From a checkpoint of a small self-supervised image encoder.
Training: 11200 steps, batches of 256.
Rows from block 4 of a small self-supervised image encoder, named by matrix and row number. Rows with one number belong to one neuron. Each number is 50 + 12 x the weight over its row's rms, rounded and kept within 0 to 99. All counts start at 0.
Before each neuron's rows are labels from the 100 images, of 14848, where the neuron reaches its highest value: "patch colour" is the nearest of a few named colours to the mean colour under the peak. Only what is clearly more common there than usual is listed. The data: regions of photos with short descriptions (Visual Genome). In brackets: how many of the 100, against the usual share in percent.
# fc1: MLP up (model.blocks.4.mlp.fc1.weight, 768x128), inputs 0-42
# fc2: MLP down (model.blocks.4.mlp.fc2.weight, 128x768, transposed), outputs 0-42

patch colour: pink (25 vs 9.4)
fc1.54:49 44 53 28 77 44 53 34 41 43 42 75 62 45 43 48 65 53 48 53 41 51 41 48 30 53 33 38 51 52 48 41 43 33 49 32 77 40 29 48 57 50 59
fc2.54:48 40 72 46 59 30 64 51 79 50 71 43 47 54 61 63 66 43 52 39 56 55 41 66 46 39 48 57 49 48 49 56 30 46 38 56 38 61 30 33 36 44 42

patch colour: grey (61 vs 36)
fc1.415:61 42 30 48 44 60 51 57 69 42 54 24 58 44 55 55 51 58 44 76 18 69 37 49 42 39 59 44 54 42 49 46 49 47 73 53 53 43 46 60 40 27 42
fc2.415:43 50 46 39 56 47 52 42 45 64 67 44 43 49 62 50 56 74 75 74 53 53 56 43 48 61 53 48 52 50 84 46 44 32 51 42 41 46 56 33 40 78 46

patch colour: grey (65 vs 36)
fc1.478:43 59 50 36 41 50 68 27 56 53 41 75 57 61 31 35 49 43 52 38 55 50 40 37 60 61 45 69 44 57 50 48 50 44 29 95 59 50 62 63 45 55 43
fc2.478:46 29 45 52 62 45 55 44 45 61 41 60 44 49 53 65 60 66 69 33 56 79 49 45 42 70 45 55 34 37 61 58 75 50 46 44 30 36 40 29 33 48 66

patch colour: black (39 vs 11.5)
fc1.347:44 52 62 32 56 67 43 44 47 41 71 48 38 33 48 55 43 42 50 39 59 69 46 58 35 46 52 48 39 68 37 62 58 68 61 57 45 36 54 61 57 37 52
fc2.347:44 48 43 60 47 63 45 56 75 46 59 47 47 31 36 54 25 70 67 69 49 51 47 69 64 59 51 32 38 50 58 46 38 52 52 47 32 54 75 32 56 48 43

patch colour: pink (26 vs 9.4)
fc1.466:43 63 63 49 62 55 64 54 38 58 41 54 64 49 75 24 46 50 50 44 50 64 28 52 47 76 45 56 55 77 49 57 43 44 55 29 60 66 53 91 42 46 56
fc2.466:23 53 35 39 36 38 75 67 51 44 54 72 45 44 41 63 31 51 52 46 48 59 62 60 37 30 50 37 47 46 40 52 35 42 52 62 61 50 25 62 33 50 66

patch colour: brown (66 vs 32.7)
fc1.736:46 32 39 51 55 67 27 50 35 48 49 52 34 40 54 63 73 45 48 46 47 60 55 62 19 63 34 63 56 67 59 58 41 55 43 45 72 55 41 34 72 37 48
fc2.736:32 48 41 62 51 49 44 52 49 54 51 34 56 58 62 41 51 52 54 77 60 34 87 41 43 32 49 67 64 52 63 60 47 63 56 51 60 60 51 51 33 36 60

patch colour: brown (63 vs 32.7); black (31 vs 11.5)
fc1.655:45 75 36 53 43 64 37 29 53 42 35 57 65 50 47 40 60 66 47 47 34 54 41 62 51 70 47 44 40 39 55 45 33 52 40 39 50 33 49 45 38 48 56
fc2.655:60 49 56 68 49 34 63 59 52 46 39 37 58 34 44 31 42 58 50 41 35 53 70 29 49 68 42 65 37 36 20 31 54 25 50 60 58 56 73 42 45 68 30

patch colour: grey (60 vs 36)
fc1.260:61 59 68 51 45 47 57 54 19 60 52 37 51 55 43 37 49 50 36 53 46 53 55 69 55 59 39 36 22 54 62 57 25 41 69 56 63 52 55 62 36 30 57
fc2.260:47 20 49 55 48 52 31 44 62 40 68 51 55 49 40 49 53 54 24 46 60 60 45 45 53 56 50 46 63 60 65 50 31 55 51 57 28 51 42 50 20 48 44

patch colour: brown (63 vs 32.7)
fc1.174:61 62 57 45 35 51 64 44 36 41 30 31 45 39 24 30 70 47 63 51 56 68 51 64 48 18 24 46 54 64 40 51 51 44 41 40 70 60 69 49 57 61 35
fc2.174:69 62 51 45 61 72 58 32 42 53 44 54 58 70 47 58 56 70 36 51 69 46 48 48 27 50 42 60 47 41 65 50 44 32 51 49 63 72 60 47 50 38 46

patch colour: white (47 vs 5.3); pink (25 vs 9.4)
fc1.643:49 52 49 35 36 51 56 66 51 53 44 55 53 48 58 48 43 64 59 61 67 75 29 33 64 65 47 54 59 66 36 63 49 40 57 46 58 40 55 41 51 37 26
fc2.643:73 49 52 43 33 36 51 40 67 48 68 51 47 55 60 42 33 63 45 47 56 47 50 32 31 40 47 58 35 56 50 47 50 29 58 39 52 67 50 59 30 32 32

patch colour: black (35 vs 11.5)
fc1.707:40 40 80 63 67 57 40 60 53 56 68 44 52 43 62 79 26 43 31 54 43 64 36 77 53 68 54 54 57 49 40 57 47 29 64 58 32 59 56 45 37 62 48
fc2.707:58 61 22 65 65 49 52 39 51 44 47 37 43 69 43 38 37 32 42 37 56 35 64 58 52 52 31 34 45 59 22 50 44 58 48 55 42 48 67 69 55 41 33

patch colour: pink (31 vs 9.4)
fc1.129:44 41 52 48 51 42 77 51 34 50 24 64 73 58 47 66 40 65 53 58 64 38 42 53 42 69 65 66 38 62 33 54 46 47 62 65 68 57 54 84 36 52 67
fc2.129:48 48 30 44 53 31 62 50 52 50 63 50 72 56 31 71 45 28 28 42 32 47 62 37 23 36 66 44 36 61 49 49 31 58 64 61 42 62 55 31 49 65 31

patch colour: cyan (42 vs 0.9)
fc1.746:57 35 19 54 59 63 34 51 54 55 54 62 38 18 59 61 57 48 56 53 29 53 32 41 45 42 60 52 42 44 66 19 50 44 69 46 45 38 54 33 48 31 40
fc2.746:60 52 37 32 59 48 41 49 49 64 39 21 59 54 38 52 71 51 86 51 52 35 59 46 41 56 83 36 62 48 41 55 59 36 42 42 41 52 17 40 60 45 75

patch colour: black (38 vs 11.5)
fc1.212:46 70 89 56 43 48 34 39 64 47 31 42 48 52 69 79 68 22 48 50 59 66 57 30 49 63 44 23 52 43 56 48 41 37 45 45 43 42 50 56 61 56 22
fc2.212:47 45 60 46 57 55 75 48 51 50 59 56 63 27 58 36 34 46 50 49 43 43 46 49 49 45 53 25 54 61 48 41 48 52 45 61 42 60 54 38 71 60 26

patch colour: pink (28 vs 9.4)
fc1.718:40 70 40 50 61 44 59 51 24 49 53 58 47 53 45 36 46 53 43 63 48 80 29 24 61 61 48 51 40 64 38 43 53 42 80 62 61 53 60 55 44 37 58
fc2.718:54 50 43 40 65 60 45 26 41 45 52 72 51 66 55 72 61 37 24 56 46 50 31 60 55 40 47 08 36 47 42 44 53 31 61 45 54 46 43 69 51 58 44

patch colour: pink (35 vs 9.4)
fc1.395:60 60 21 47 57 59 38 45 56 57 49 88 37 57 53 64 46 66 44 71 63 35 59 41 52 47 59 47 51 48 31 56 63 40 58 47 57 76 71 62 67 59 42
fc2.395:78 52 53 51 38 36 60 44 58 49 47 55 50 53 59 38 58 53 48 64 51 55 35 61 45 48 32 49 48 57 52 58 35 50 55 30 67 64 37 51 44 71 31

patch colour: black (28 vs 11.5)
fc1.40:50 64 61 53 39 56 33 23 48 45 26 45 25 44 43 64 57 45 50 48 34 72 34 50 54 59 80 55 69 48 64 57 56 32 52 44 45 56 51 43 47 36 32
fc2.40:35 54 46 62 41 45 56 50 44 56 55 53 87 33 40 60 45 47 60 32 55 67 55 56 49 63 55 68 55 57 62 34 65 40 80 39 50 38 46 43 59 38 15

patch colour: pink (27 vs 9.4)
fc1.561:56 47 39 57 64 56 49 48 48 37 57 32 64 46 53 46 44 52 31 48 35 56 37 89 47 75 57 52 47 50 22 49 54 50 83 62 41 43 48 21 37 28 56
fc2.561:54 45 39 46 54 52 58 48 58 65 52 52 53 42 73 52 42 63 25 52 35 44 62 53 41 42 36 46 42 74 47 54 38 32 49 62 58 60 70 39 39 74 43

patch colour: white (25 vs 5.3)
fc1.733:37 54 35 57 47 64 69 65 72 48 37 35 51 57 44 44 57 44 59 50 57 46 49 51 50 46 46 50 53 59 46 68 27 26 45 67 51 33 65 46 46 58 56
fc2.733:61 54 58 50 35 56 44 57 49 49 52 50 50 56 45 24 16 37 35 69 31 44 52 52 48 49 57 43 56 51 58 57 54 76 47 71 46 36 61 25 46 44 59

patch colour: pink (29 vs 9.4)
fc1.375:55 23 49 51 63 54 71 52 45 55 38 41 53 78 57 51 62 49 58 50 57 51 63 64 44 62 56 52 47 34 51 68 51 46 48 41 35 47 46 03 39 57 57
fc2.375:35 44 78 52 27 49 57 50 48 64 49 26 45 57 34 70 44 40 58 59 52 54 54 46 58 34 70 67 57 45 46 66 70 60 41 48 34 42 42 57 41 48 57

patch colour: grey (61 vs 36)
fc1.534:44 48 68 47 28 48 53 55 20 45 49 47 80 50 63 47 54 22 34 58 50 55 52 39 71 43 46 53 46 99 50 41 41 41 36 49 56 54 58 59 47 44 54
fc2.534:62 37 56 57 52 36 37 68 48 36 65 37 54 51 52 57 63 67 51 51 54 50 64 39 46 46 75 58 53 50 37 31 73 47 47 76 49 62 54 44 41 45 50

patch colour: brown (61 vs 32.7)
fc1.15:44 59 48 74 39 62 20 49 42 62 44 54 42 53 44 47 60 44 50 65 48 48 51 52 65 50 37 54 50 44 44 10 35 40 43 46 39 41 34 30 53 69 38
fc2.15:45 45 54 51 44 56 69 46 84 44 41 64 42 68 36 51 42 54 42 23 45 52 42 61 45 37 33 53 46 38 46 52 35 65 61 64 62 43 33 44 70 60 77

patch colour: pink (34 vs 9.4)
fc1.699:49 41 24 43 57 40 58 44 41 60 42 43 44 39 89 37 34 45 48 53 50 35 34 54 52 54 60 60 31 27 54 58 51 35 62 44 47 60 48 45 37 48 59
fc2.699:48 54 69 76 57 52 57 49 50 42 56 43 53 42 46 58 35 49 40 48 36 46 47 31 41 59 54 41 42 55 67 26 65 44 44 80 51 57 55 53 45 65 37

patch colour: cyan (30 vs 0.9)
fc1.647:48 51 45 53 58 37 49 56 71 46 61 63 44 55 42 51 54 64 35 52 51 33 48 47 49 42 42 45 31 05 75 38 43 44 44 30 55 53 62 55 55 62 76
fc2.647:39 59 55 58 49 50 53 68 42 57 51 37 63 47 55 53 41 74 33 44 56 55 37 49 56 58 52 20 31 70 59 49 17 62 69 49 69 36 44 56 43 65 44

patch colour: pink (36 vs 9.4)
fc1.358:29 55 53 63 60 32 75 42 36 48 42 43 46 62 60 63 58 68 48 61 44 47 50 60 64 47 70 52 40 17 59 31 51 31 65 30 64 37 45 41 52 55 47
fc2.358:26 44 47 73 64 60 56 49 68 37 54 39 33 73 47 59 44 45 48 41 37 42 43 64 61 32 45 65 48 46 63 42 55 62 32 67 52 36 59 48 76 34 55

patch colour: white (31 vs 5.3); pink (27 vs 9.4)
fc1.289:51 45 36 63 68 67 50 41 22 53 44 42 37 33 51 55 38 59 58 55 35 48 28 88 72 65 52 59 51 34 43 59 41 53 72 40 48 46 62 40 55 32 33
fc2.289:44 70 52 55 54 56 43 43 65 62 38 32 42 35 49 46 50 56 47 43 54 51 41 56 60 61 36 66 42 47 59 49 47 56 22 37 40 49 42 55 41 60 48

patch colour: pink (26 vs 9.4)
fc1.170:52 49 30 63 48 51 30 66 44 38 35 51 50 50 46 47 43 47 50 81 55 37 49 52 35 45 72 43 43 34 37 61 50 53 47 50 55 62 24 32 50 45 47
fc2.170:60 55 59 48 46 72 62 28 43 42 41 66 43 59 54 44 58 51 50 56 33 26 82 68 55 50 66 54 29 62 56 46 38 39 28 55 66 42 19 65 49 61 40

patch colour: white (25 vs 5.3); pink (25 vs 9.4)
fc1.674:38 43 55 53 74 57 56 56 57 70 29 51 45 42 58 55 34 63 69 54 67 63 49 54 46 45 59 79 29 52 35 28 62 36 59 47 49 44 65 43 41 57 56
fc2.674:66 59 30 45 51 59 74 57 55 53 57 57 64 78 41 48 33 49 24 46 21 44 45 47 59 46 46 58 40 48 34 35 44 54 63 58 70 79 55 59 46 56 58

patch colour: black (59 vs 11.5)
fc1.450:53 67 61 46 31 67 51 50 54 46 65 44 25 65 37 66 72 35 59 51 51 49 60 36 48 44 55 55 48 45 49 63 36 36 28 43 54 61 51 43 43 54 29
fc2.450:51 38 43 45 54 72 66 58 62 51 49 50 63 27 45 64 30 59 44 57 55 61 36 61 35 48 57 54 50 80 50 38 51 46 41 58 50 40 53 43 39 42 23

patch colour: white (37 vs 5.3); pink (29 vs 9.4)
fc1.59:51 51 53 53 38 48 68 40 41 46 41 51 57 38 46 45 53 67 50 56 44 52 44 56 51 60 77 57 34 41 42 44 46 57 55 60 55 55 41 44 33 41 48
fc2.59:29 48 69 26 56 64 35 40 53 27 53 49 73 52 33 39 62 54 48 12 48 70 46 36 46 49 54 45 39 34 45 57 46 49 60 62 59 53 58 40 39 64 63

patch colour: black (43 vs 11.5)
fc1.332:63 30 39 46 67 33 53 49 70 41 20 62 47 43 48 52 43 42 33 46 29 68 38 47 74 54 58 35 34 39 61 48 57 38 35 70 62 68 64 41 53 67 47
fc2.332:46 37 42 64 41 38 58 43 38 43 51 41 62 41 45 52 48 40 51 47 66 43 52 45 53 56 58 44 57 50 45 56 61 37 57 48 27 34 70 54 35 46 52

patch colour: grey (61 vs 36)
fc1.658:31 54 52 63 42 35 50 30 55 50 63 52 68 87 61 58 40 62 44 51 70 60 29 35 55 82 43 61 37 56 53 50 39 45 52 70 54 62 35 56 32 47 44
fc2.658:56 32 62 56 36 66 58 72 41 62 28 60 54 73 37 46 56 65 56 54 49 78 48 39 39 46 34 64 53 42 54 51 66 36 51 45 57 43 49 51 52 42 61

patch colour: white (25 vs 5.3)
fc1.704:43 42 26 66 57 51 51 59 51 65 57 23 69 40 57 56 43 32 48 51 59 47 35 31 56 50 56 42 42 41 48 77 29 35 32 43 71 64 55 53 42 37 59
fc2.704:22 44 44 40 44 46 56 38 60 88 40 37 42 68 51 43 52 27 50 59 50 55 29 45 57 45 37 40 50 57 42 53 43 27 56 45 42 35 37 31 49 62 49

patch colour: grey (65 vs 36)
fc1.250:25 55 53 51 44 69 48 41 66 54 61 49 47 61 57 28 52 56 41 55 51 53 36 53 47 68 54 56 30 54 51 39 56 52 58 47 50 52 52 72 49 52 38
fc2.250:43 31 61 41 40 76 62 65 62 67 56 39 41 47 45 46 39 60 58 64 57 54 74 46 45 57 64 80 91 51 35 46 40 36 36 61 45 38 51 43 46 48 50

patch colour: white (37 vs 5.3)
fc1.36:44 36 44 51 47 49 71 61 51 61 43 42 47 59 53 58 40 48 68 06 41 56 50 52 79 48 54 66 27 65 56 34 68 26 57 49 43 53 44 46 58 58 47
fc2.36:62 44 33 55 35 65 53 39 71 54 45 56 50 50 36 55 54 44 52 51 31 47 39 48 43 72 67 62 49 41 65 36 53 46 67 61 59 34 43 52 50 68 54

patch colour: black (48 vs 11.5)
fc1.69:35 44 72 53 56 66 34 50 46 44 53 19 33 55 34 48 61 58 47 61 38 50 62 52 44 54 53 47 53 62 40 48 53 36 63 28 29 58 58 52 58 56 39
fc2.69:62 43 64 52 38 53 70 37 41 38 46 51 64 37 62 47 48 41 54 55 35 38 56 60 45 36 53 33 34 41 63 27 56 54 44 72 31 70 60 58 55 86 45

patch colour: pink (29 vs 9.4)
fc1.225:23 47 64 28 67 39 29 46 51 54 57 41 43 53 82 46 59 72 72 49 70 60 38 21 43 70 58 54 39 61 32 37 65 41 66 41 37 54 52 47 56 55 41
fc2.225:41 65 61 66 64 49 59 60 51 44 51 65 65 52 27 45 51 58 67 49 41 42 43 57 44 45 45 49 40 56 47 55 58 39 53 61 68 48 66 35 62 52 48

patch colour: white (35 vs 5.3); pink (29 vs 9.4)
fc1.412:37 28 36 34 56 42 73 60 39 52 44 41 58 68 74 37 42 52 66 63 47 75 51 65 55 48 58 62 45 40 53 61 53 51 49 76 61 61 41 37 38 56 55
fc2.412:52 35 51 75 51 50 42 69 51 49 73 55 60 41 28 36 55 54 56 34 31 49 55 28 48 63 55 56 35 61 63 55 59 20 59 52 47 47 48 38 57 58 44

patch colour: grey (61 vs 36)
fc1.681:34 48 32 54 54 37 72 65 48 48 56 40 60 41 55 58 39 57 48 33 37 53 45 45 40 47 34 50 31 29 45 63 46 43 55 39 61 47 37 61 43 34 57
fc2.681:53 47 57 55 61 42 41 61 55 42 77 53 55 55 42 48 47 48 44 55 33 65 58 58 48 72 39 39 45 57 60 66 65 37 37 65 45 46 46 31 68 61 46

patch colour: black (31 vs 11.5)
fc1.187:44 62 36 25 46 52 67 42 61 63 18 52 52 71 47 33 44 48 61 52 51 36 48 66 38 59 59 37 49 62 68 35 53 41 48 55 60 45 36 53 41 54 88
fc2.187:46 65 46 33 49 42 51 51 52 24 42 42 66 51 53 54 25 59 41 59 77 34 38 49 47 34 40 52 34 45 36 48 58 40 50 47 58 50 58 56 62 52 63

patch colour: white (50 vs 5.3)
fc1.298:20 50 52 60 49 61 39 30 49 44 68 51 39 53 41 56 53 63 33 27 58 39 64 39 49 27 33 49 43 49 55 48 46 37 57 40 67 56 73 50 52 54 67
fc2.298:72 67 34 64 18 56 59 57 50 60 55 39 51 51 43 30 59 52 55 57 52 56 66 49 47 38 38 49 42 42 33 69 59 62 62 57 75 48 71 35 31 44 57

patch colour: white (39 vs 5.3)
fc1.567:53 64 50 62 33 43 67 49 49 66 51 57 67 75 42 14 61 61 65 68 59 48 35 58 62 56 41 40 40 55 33 61 42 60 42 50 57 59 65 35 40 52 44
fc2.567:62 62 63 44 37 47 58 42 58 53 55 57 52 44 49 26 80 31 62 53 35 43 40 54 72 46 47 36 39 39 65 37 35 69 45 58 49 45 40 65 62 34 53

patch colour: white (27 vs 5.3)
fc1.9:41 65 43 41 68 53 60 46 48 43 64 51 51 58 52 54 64 68 55 37 59 29 58 24 49 54 57 66 62 42 52 38 45 48 19 42 77 54 63 44 41 52 62
fc2.9:45 34 43 48 49 36 38 43 55 49 67 62 67 62 43 52 43 59 57 56 40 42 48 51 66 51 52 43 71 53 74 44 31 52 49 48 51 49 41 36 41 65 26

patch colour: grey (64 vs 36)
fc1.130:69 42 70 33 54 55 38 58 42 59 49 48 62 34 62 50 44 53 45 31 61 51 51 48 57 62 47 78 42 79 52 62 43 57 44 44 52 44 45 44 40 51 80
fc2.130:45 67 55 64 48 45 38 69 48 55 44 56 54 53 33 56 60 76 69 49 39 40 41 48 46 42 43 55 46 60 61 56 49 70 63 62 50 26 36 52 24 37 30

patch colour: grey (64 vs 36)
fc1.326:59 54 61 53 37 47 60 51 25 51 41 55 89 40 50 48 66 44 55 36 40 47 49 24 58 67 43 68 46 64 48 50 52 52 31 58 53 65 36 54 46 30 46
fc2.326:70 36 48 70 44 42 51 68 65 50 57 67 50 48 53 43 37 45 33 46 64 70 90 63 41 50 71 41 42 48 42 42 51 81 59 46 50 37 60 41 48 49 64

patch colour: brown (60 vs 32.7)
fc1.52:44 50 56 56 57 60 34 54 40 45 37 60 73 53 36 52 50 69 56 50 44 45 42 64 51 51 63 60 39 42 42 35 37 49 52 36 21 47 63 32 59 44 64
fc2.52:42 55 36 62 43 58 52 28 35 50 57 48 59 27 46 52 37 45 48 60 61 49 39 49 65 43 52 42 60 39 60 58 46 31 45 59 43 65 73 54 53 47 51

patch colour: pink (29 vs 9.4)
fc1.487:73 53 60 37 38 41 51 45 53 51 48 44 62 35 82 40 63 43 36 60 41 56 57 44 59 77 49 39 34 83 33 64 58 36 49 31 74 49 40 54 55 44 42
fc2.487:47 63 42 80 52 51 53 61 52 65 51 50 53 50 57 53 53 52 34 44 52 39 30 57 39 47 45 66 62 38 48 67 67 72 57 54 57 48 35 61 44 52 58

patch colour: white (38 vs 5.3); pink (30 vs 9.4)
fc1.407:56 48 54 46 36 60 53 56 61 59 54 41 45 51 40 63 47 32 45 44 49 67 34 51 44 43 44 59 50 50 60 38 37 55 48 56 36 48 38 60 43 41 13
fc2.407:61 47 38 35 41 57 35 66 58 60 56 59 53 64 57 71 33 38 46 58 41 38 34 38 59 50 48 85 25 34 44 62 58 41 63 69 49 44 50 50 56 37 46

patch colour: black (29 vs 11.5)
fc1.753:61 70 42 43 64 56 52 59 51 41 42 52 37 50 46 52 50 38 67 43 52 60 45 25 46 55 52 60 56 60 54 58 50 42 31 36 36 56 51 31 51 57 46
fc2.753:67 57 37 45 64 46 38 25 55 18 46 56 50 39 70 68 60 41 53 51 72 57 56 42 58 37 43 36 58 64 68 43 82 43 38 40 54 57 71 51 53 47 42

patch colour: white (36 vs 5.3)
fc1.519:57 34 48 67 46 40 51 61 60 44 48 66 54 51 48 47 52 30 38 55 60 30 51 64 37 41 78 51 58 38 43 58 64 64 39 46 58 68 26 51 48 30 44
fc2.519:51 57 28 48 34 36 52 20 52 39 53 48 44 57 54 31 52 40 62 62 61 52 55 71 60 55 72 49 22 49 44 44 51 41 37 46 56 73 46 41 32 68 53

patch colour: white (29 vs 5.3)
fc1.258:25 45 56 39 46 60 50 57 54 50 49 36 50 43 66 44 44 53 67 54 42 61 33 48 52 40 60 42 60 53 37 57 28 49 99 40 49 45 38 48 32 31 60
fc2.258:42 49 64 32 50 52 45 49 39 62 55 42 46 73 51 61 43 45 45 51 45 51 62 45 42 56 38 50 50 58 43 61 46 49 71 59 63 66 47 55 55 47 54

patch colour: white (29 vs 5.3)
fc1.442:58 53 50 49 34 63 59 33 56 37 63 53 79 45 45 42 38 47 57 40 53 33 22 33 40 46 37 52 58 65 58 57 42 61 43 34 57 43 58 50 39 54 44
fc2.442:46 49 74 55 54 63 39 53 39 41 47 61 48 58 25 56 63 63 39 60 37 45 64 47 54 71 53 70 47 52 52 49 51 43 21 60 29 34 57 40 46 51 43

patch colour: white (54 vs 5.3)
fc1.550:32 34 56 50 47 51 44 37 80 39 46 51 59 31 44 69 51 45 64 35 63 40 29 46 80 58 69 36 53 52 52 51 44 49 55 61 57 71 21 50 53 48 43
fc2.550:64 44 41 76 46 53 60 56 50 54 41 47 68 47 59 66 64 53 60 56 44 55 45 46 61 53 56 58 47 36 60 50 63 40 82 61 35 34 71 43 43 39 60

patch colour: black (57 vs 11.5)
fc1.329:31 65 53 64 53 73 58 50 57 55 48 71 50 23 58 38 55 29 57 52 65 42 39 65 64 40 40 67 43 53 53 41 52 74 42 28 44 49 47 55 50 50 56
fc2.329:48 29 46 65 47 40 30 57 56 55 51 74 50 38 32 48 48 62 48 40 44 50 41 40 46 57 40 55 45 42 36 48 52 49 34 72 48 32 42 31 35 59 62

patch colour: brown (66 vs 32.7)
fc1.209:53 60 56 52 29 53 30 45 61 44 28 30 13 60 50 82 49 52 44 50 45 61 39 60 49 58 46 67 52 51 54 36 41 56 56 36 53 59 56 52 75 42 55
fc2.209:49 34 64 65 47 40 44 38 44 21 29 49 58 39 57 56 59 50 46 58 76 48 52 45 33 31 52 59 36 42 65 33 55 57 46 42 41 49 50 61 44 46 60

patch colour: grey (60 vs 36)
fc1.419:43 39 43 59 45 40 58 56 56 65 37 36 32 56 36 31 45 54 27 45 15 48 56 67 62 19 59 59 61 61 30 67 62 41 48 50 47 48 48 43 48 50 50
fc2.419:25 65 66 72 66 49 55 21 45 64 58 57 54 46 52 60 44 41 54 44 30 32 48 48 29 53 59 33 52 53 50 53 57 34 66 53 77 42 55 62 50 61 54

patch colour: white (47 vs 5.3); pink (27 vs 9.4)
fc1.321:45 37 43 33 44 48 80 68 51 43 52 63 49 44 43 53 41 42 40 77 37 57 49 47 40 64 62 36 57 61 49 44 54 46 71 82 55 52 19 55 51 25 42
fc2.321:47 48 57 58 45 44 56 56 63 55 87 50 50 40 34 55 62 56 47 40 49 64 33 64 48 79 58 46 31 40 68 66 60 45 56 41 62 62 39 19 41 68 63