{"method": "simclr", "mlp_ratio": 6, "drop_path": 0.15, "projector_hidden": 1024, "projector_out": 256, "optimizer": "soap", "adamw_lr_other_params": 0.0016, "grad_clip": 5.0, "batch_size": 256, "final_lr_fraction": 0}
Rows from block 3, named by matrix and row number. Rows with one number belong to one neuron. Each number is 500 + 40 x the weight over its row's rms, rounded and kept within 0 to 999. All counts start at 0. Numbers have three digits each. After the name is the row's rms in percent of the matrix's.
# fc1: MLP up (model.blocks.3.mlp.fc1.weight, 768x128), inputs 0-127
# fc2: MLP down (model.blocks.3.mlp.fc2.weight, 128x768, transposed), outputs 0-127
fc1.196 099:439521533484458520509522506559493542533494464474558521680532491442491492543378466478519480493443478439469464511544442495465504517532496485465535479483525554493460519511511566560468477516493498484478499507527531488514475432498524463522379579496556526494486532489434479521506509488503460477453475475466452571496448495558542466586473519504510487475519510490488541504517515499546462410451
fc2.196 093:428537529486434425447459457532468558451519544441526499455446448515487519457513527487474469498548520517457534530380554486561483515560546552562487448537446473489572447551457426466469529468467507550515479466480514514529570459440493457408494497529543502517417451537510500518511453591497473524505471499434530517570495523486501556494485469502540536478454485494538520512487499458530458473501
fc1.197 092:488532531512540481466470406460571518610533457527462536513511462482458521463538515469467490571501512471501489586578458503497501542460516477500482556498536481640542521495494529456391577491506498563524552490530487524473532498452526465541541542503477530479497471437554469554513437498456519519536522537490519455498542459527480524479510538469487566507403453511466508542451540499485490556475
fc2.197 102:482497449478513447499482478451458532497540493530493507484467438515487466509545503451477515471486467476503504455459527529473491491617454398469505482447514601476458610450504535539457509482514561541441531538478492567452459483495514520457367534469515544461462548470541474523462527438507507548535552567461472566498484464483438450483521471511526435560495522479484505516532504488467557551523
fc1.198 102:518441581494544455488530581482541444434443444523487540496510434515487445476422471522532548452506475474509541523508537571483452489484467465514498554582482502462516496509504451551474537391462497468568522526513508442489519501519504496517534487492443422540502519542506547449463479498451451474489481497468514470511528496477516424560471476483569484582482519527520491596479431424578507540487
fc2.198 116:521531505521500532462534550505493488503542505476445499545435509449503480556506480517462506499489476558470437474442510438470505475577529487415405519515478556456432516479522518479401558496539453529519503449533530558526526398563562530510545485545499541519507535506518530540556482525530544490632519473547537480460536529563489516435482527479516510528496585485483569476480504563485516452480
fc1.199 102:486526549518497519493559513538480469448530482511508492498482471478525444517533542564479499521540506489512511467488479553425507446549488552545569560481437497423560472539379449538564523518408471422527494540517512483541524497506493494491533526490466476567500484536444500477588541472551500505488541496495441567601545502503504478512609519504472509506480535533476555475492609532476462510467
fc2.199 103:518479485404505411535500447494528505500498452514524454552486584537516530470529453522475499507459539495466471444556546460542494462599436447467550571483590432534488430512531463518504518512453467467525457517493472467475458516540519503517533563517568549489483524522470495472623465473492478536513493487487384508501474505437549476512514477518519488501465558468516537444502522595487489516523
fc1.200 102:518510509493482462468480455505484492528488520499548518549551486433516510480473412513549502512559519557531476466505499484595454510496540498495498490523478494507491481445450492488539458491527426493440522499570466550455432472517523478495533538506435517501474490481493505507531460459526430457515539454514564371491556543517489459496448556623482510469532373515465552548484415476519536518562
fc2.200 120:549515547461504489489441488475511480530500551545571507528538535453487501548527527438529421467493485596518498524542501480487533523488472463559481373475514460416516452401471519505546540451432461524515488488462507546404514504512550454495539515557505532535521465548526462469342503488479453508553539510477575510521437463508518555506469501492521509472468518508467518526505489527506465517503
fc1.201 088:435494385488507496535503496473506523512500482490514463501480503496510488537474498508540380587496542501502517428553506587544445525510443522461456499570464463477449498497525464534554525454502558452497484553621522522533549488536452459571512535529483444498470562573433524433439522535462515450559503475515497465505481443517496443512555495464560470513528495476534495542466542493522550511483
fc2.201 101:507445467517496530574507518507480473480496459488436460510464477479536509506494580517500563589522483514467541581457606519520453397430577587489442416515486482526525487410485537488528514484536465478542533509494567474548561470509511460558501453447477484467487529503494524470551498464500527526514439501518575487519543498580493539477539564514500469498463534452488559511552566475480497471483
fc1.202 108:479536478597505496470524519500530476514396525465486544508503547524431466395486529478503479600460511479477456512512531526437515487561528512522494571500485509516522494495546544513474506527467404483518528483455473520482445499499502490464549478532439509544498535504434536522497605500571497467588513497468560528532556529496492528526515482501542547448345526514511516499549495476450486529452
fc2.202 114:546561510499490396548483515514429475467574470427542508478491431388425440498534468532458447474490450493529569446532500498479514461555493491475519472529519529499453527526490529520471564511571498530519481504509544481516488496494512522540484424499488554464477505519467569570466555474473528504447516446501561539476485502560373474470489563490526487523523540475541525509474515418524495573513
fc1.203 101:437584442528487577504491436477523493512502516524511538494472538477465496537515489401559514478551510499478512572460516665487515490522534499593494501438471505500502470473521526487546515508483458460533507514493453492422529544468472505525559479425491518455454486416531488512425535501454518520532511455481472509564512578497483472519480477561476452449477527470488482498392485486570518515486
fc2.203 101:470511532519463554587513534533541549485465525506399461515497505500448556474584510537547444507557502535456453496504520465527489444540466446602513484501466455476515532418462436485516478596434459543601452518507488436522498520436478515483520444585469559504494437487488538504505487495589469501468558501520522484515530490568496516546466441510483502540525515467483533488500496542562505486515
fc1.204 103:469496502501543512519555456476556469444533487566420562457512486502477516519468449518455522509478473524395499453461543496364573496499512461448553525504525487490533528504450537511509529497504505501489557636507539400501480476481474490465502472517495495479508534519491529398506460520459540531581503517489464447461472518532533495550533499454533492458473550499577437490538438559505529522492
fc2.204 105:517465457516482554505485513555566545534528520485426478504496534511528488522482458467475506555544434528468451585467590480532475554390540523529445466474526517474464433487522477460509454535489474492460535493528471534568556493495520506560479558509486527484434464553549517512467453497547483488540381525511541505410418489484569546510486478514483461450488506504481532453470501490504560484402
fc1.205 109:507547482549601459493552540476537531455499451462548465402556468483461507504513490542525490491474603465472454486582495509474557466537521484526497485524456541493494505472434492476490557508498515549582468507436476457428503566516515427493510515477508482523514427518524585429485452475459494451486467460491507448469449452532439499489584476463483550492484534478469500534527488434541541534421
fc2.205 093:494475486486448443492385535531485502507504466483529458547510510478501507539513471512446522440548539500435510499456507488505464474511492549531506437424524477513503446505494547490498533453485508487557465383454514565450453420469412470491429489572538551449518473494545535548468425481519457548513576437428514518518476540475463556488540488538468467524507519515573506534458462441528442462484
fc1.206 112:473522493482542503510560527546537454463530478433527451534521513524548500458545469471493523519450596461519491478587488432437503510544584487556468466503459533517498482486476516555543519504523508533478451493577478460471499562492488471536449490487528512543540442501530566439510578489477479512513437464457520493468388459538427536427559523424481468494519492490537564439491512413505488513443
fc2.206 095:545486501424519465490417511554485475493455582503473467520513454491474530515473484562486522462473560497531468499485502510454488460569520498524513504427535515507481518524494470488421458529387458473436471410475516568492507480513541537534498463486579504488498549478600497531483467524572532551531507523476428476490525422467451429442505547527470510510488506473580516516452440459552449530435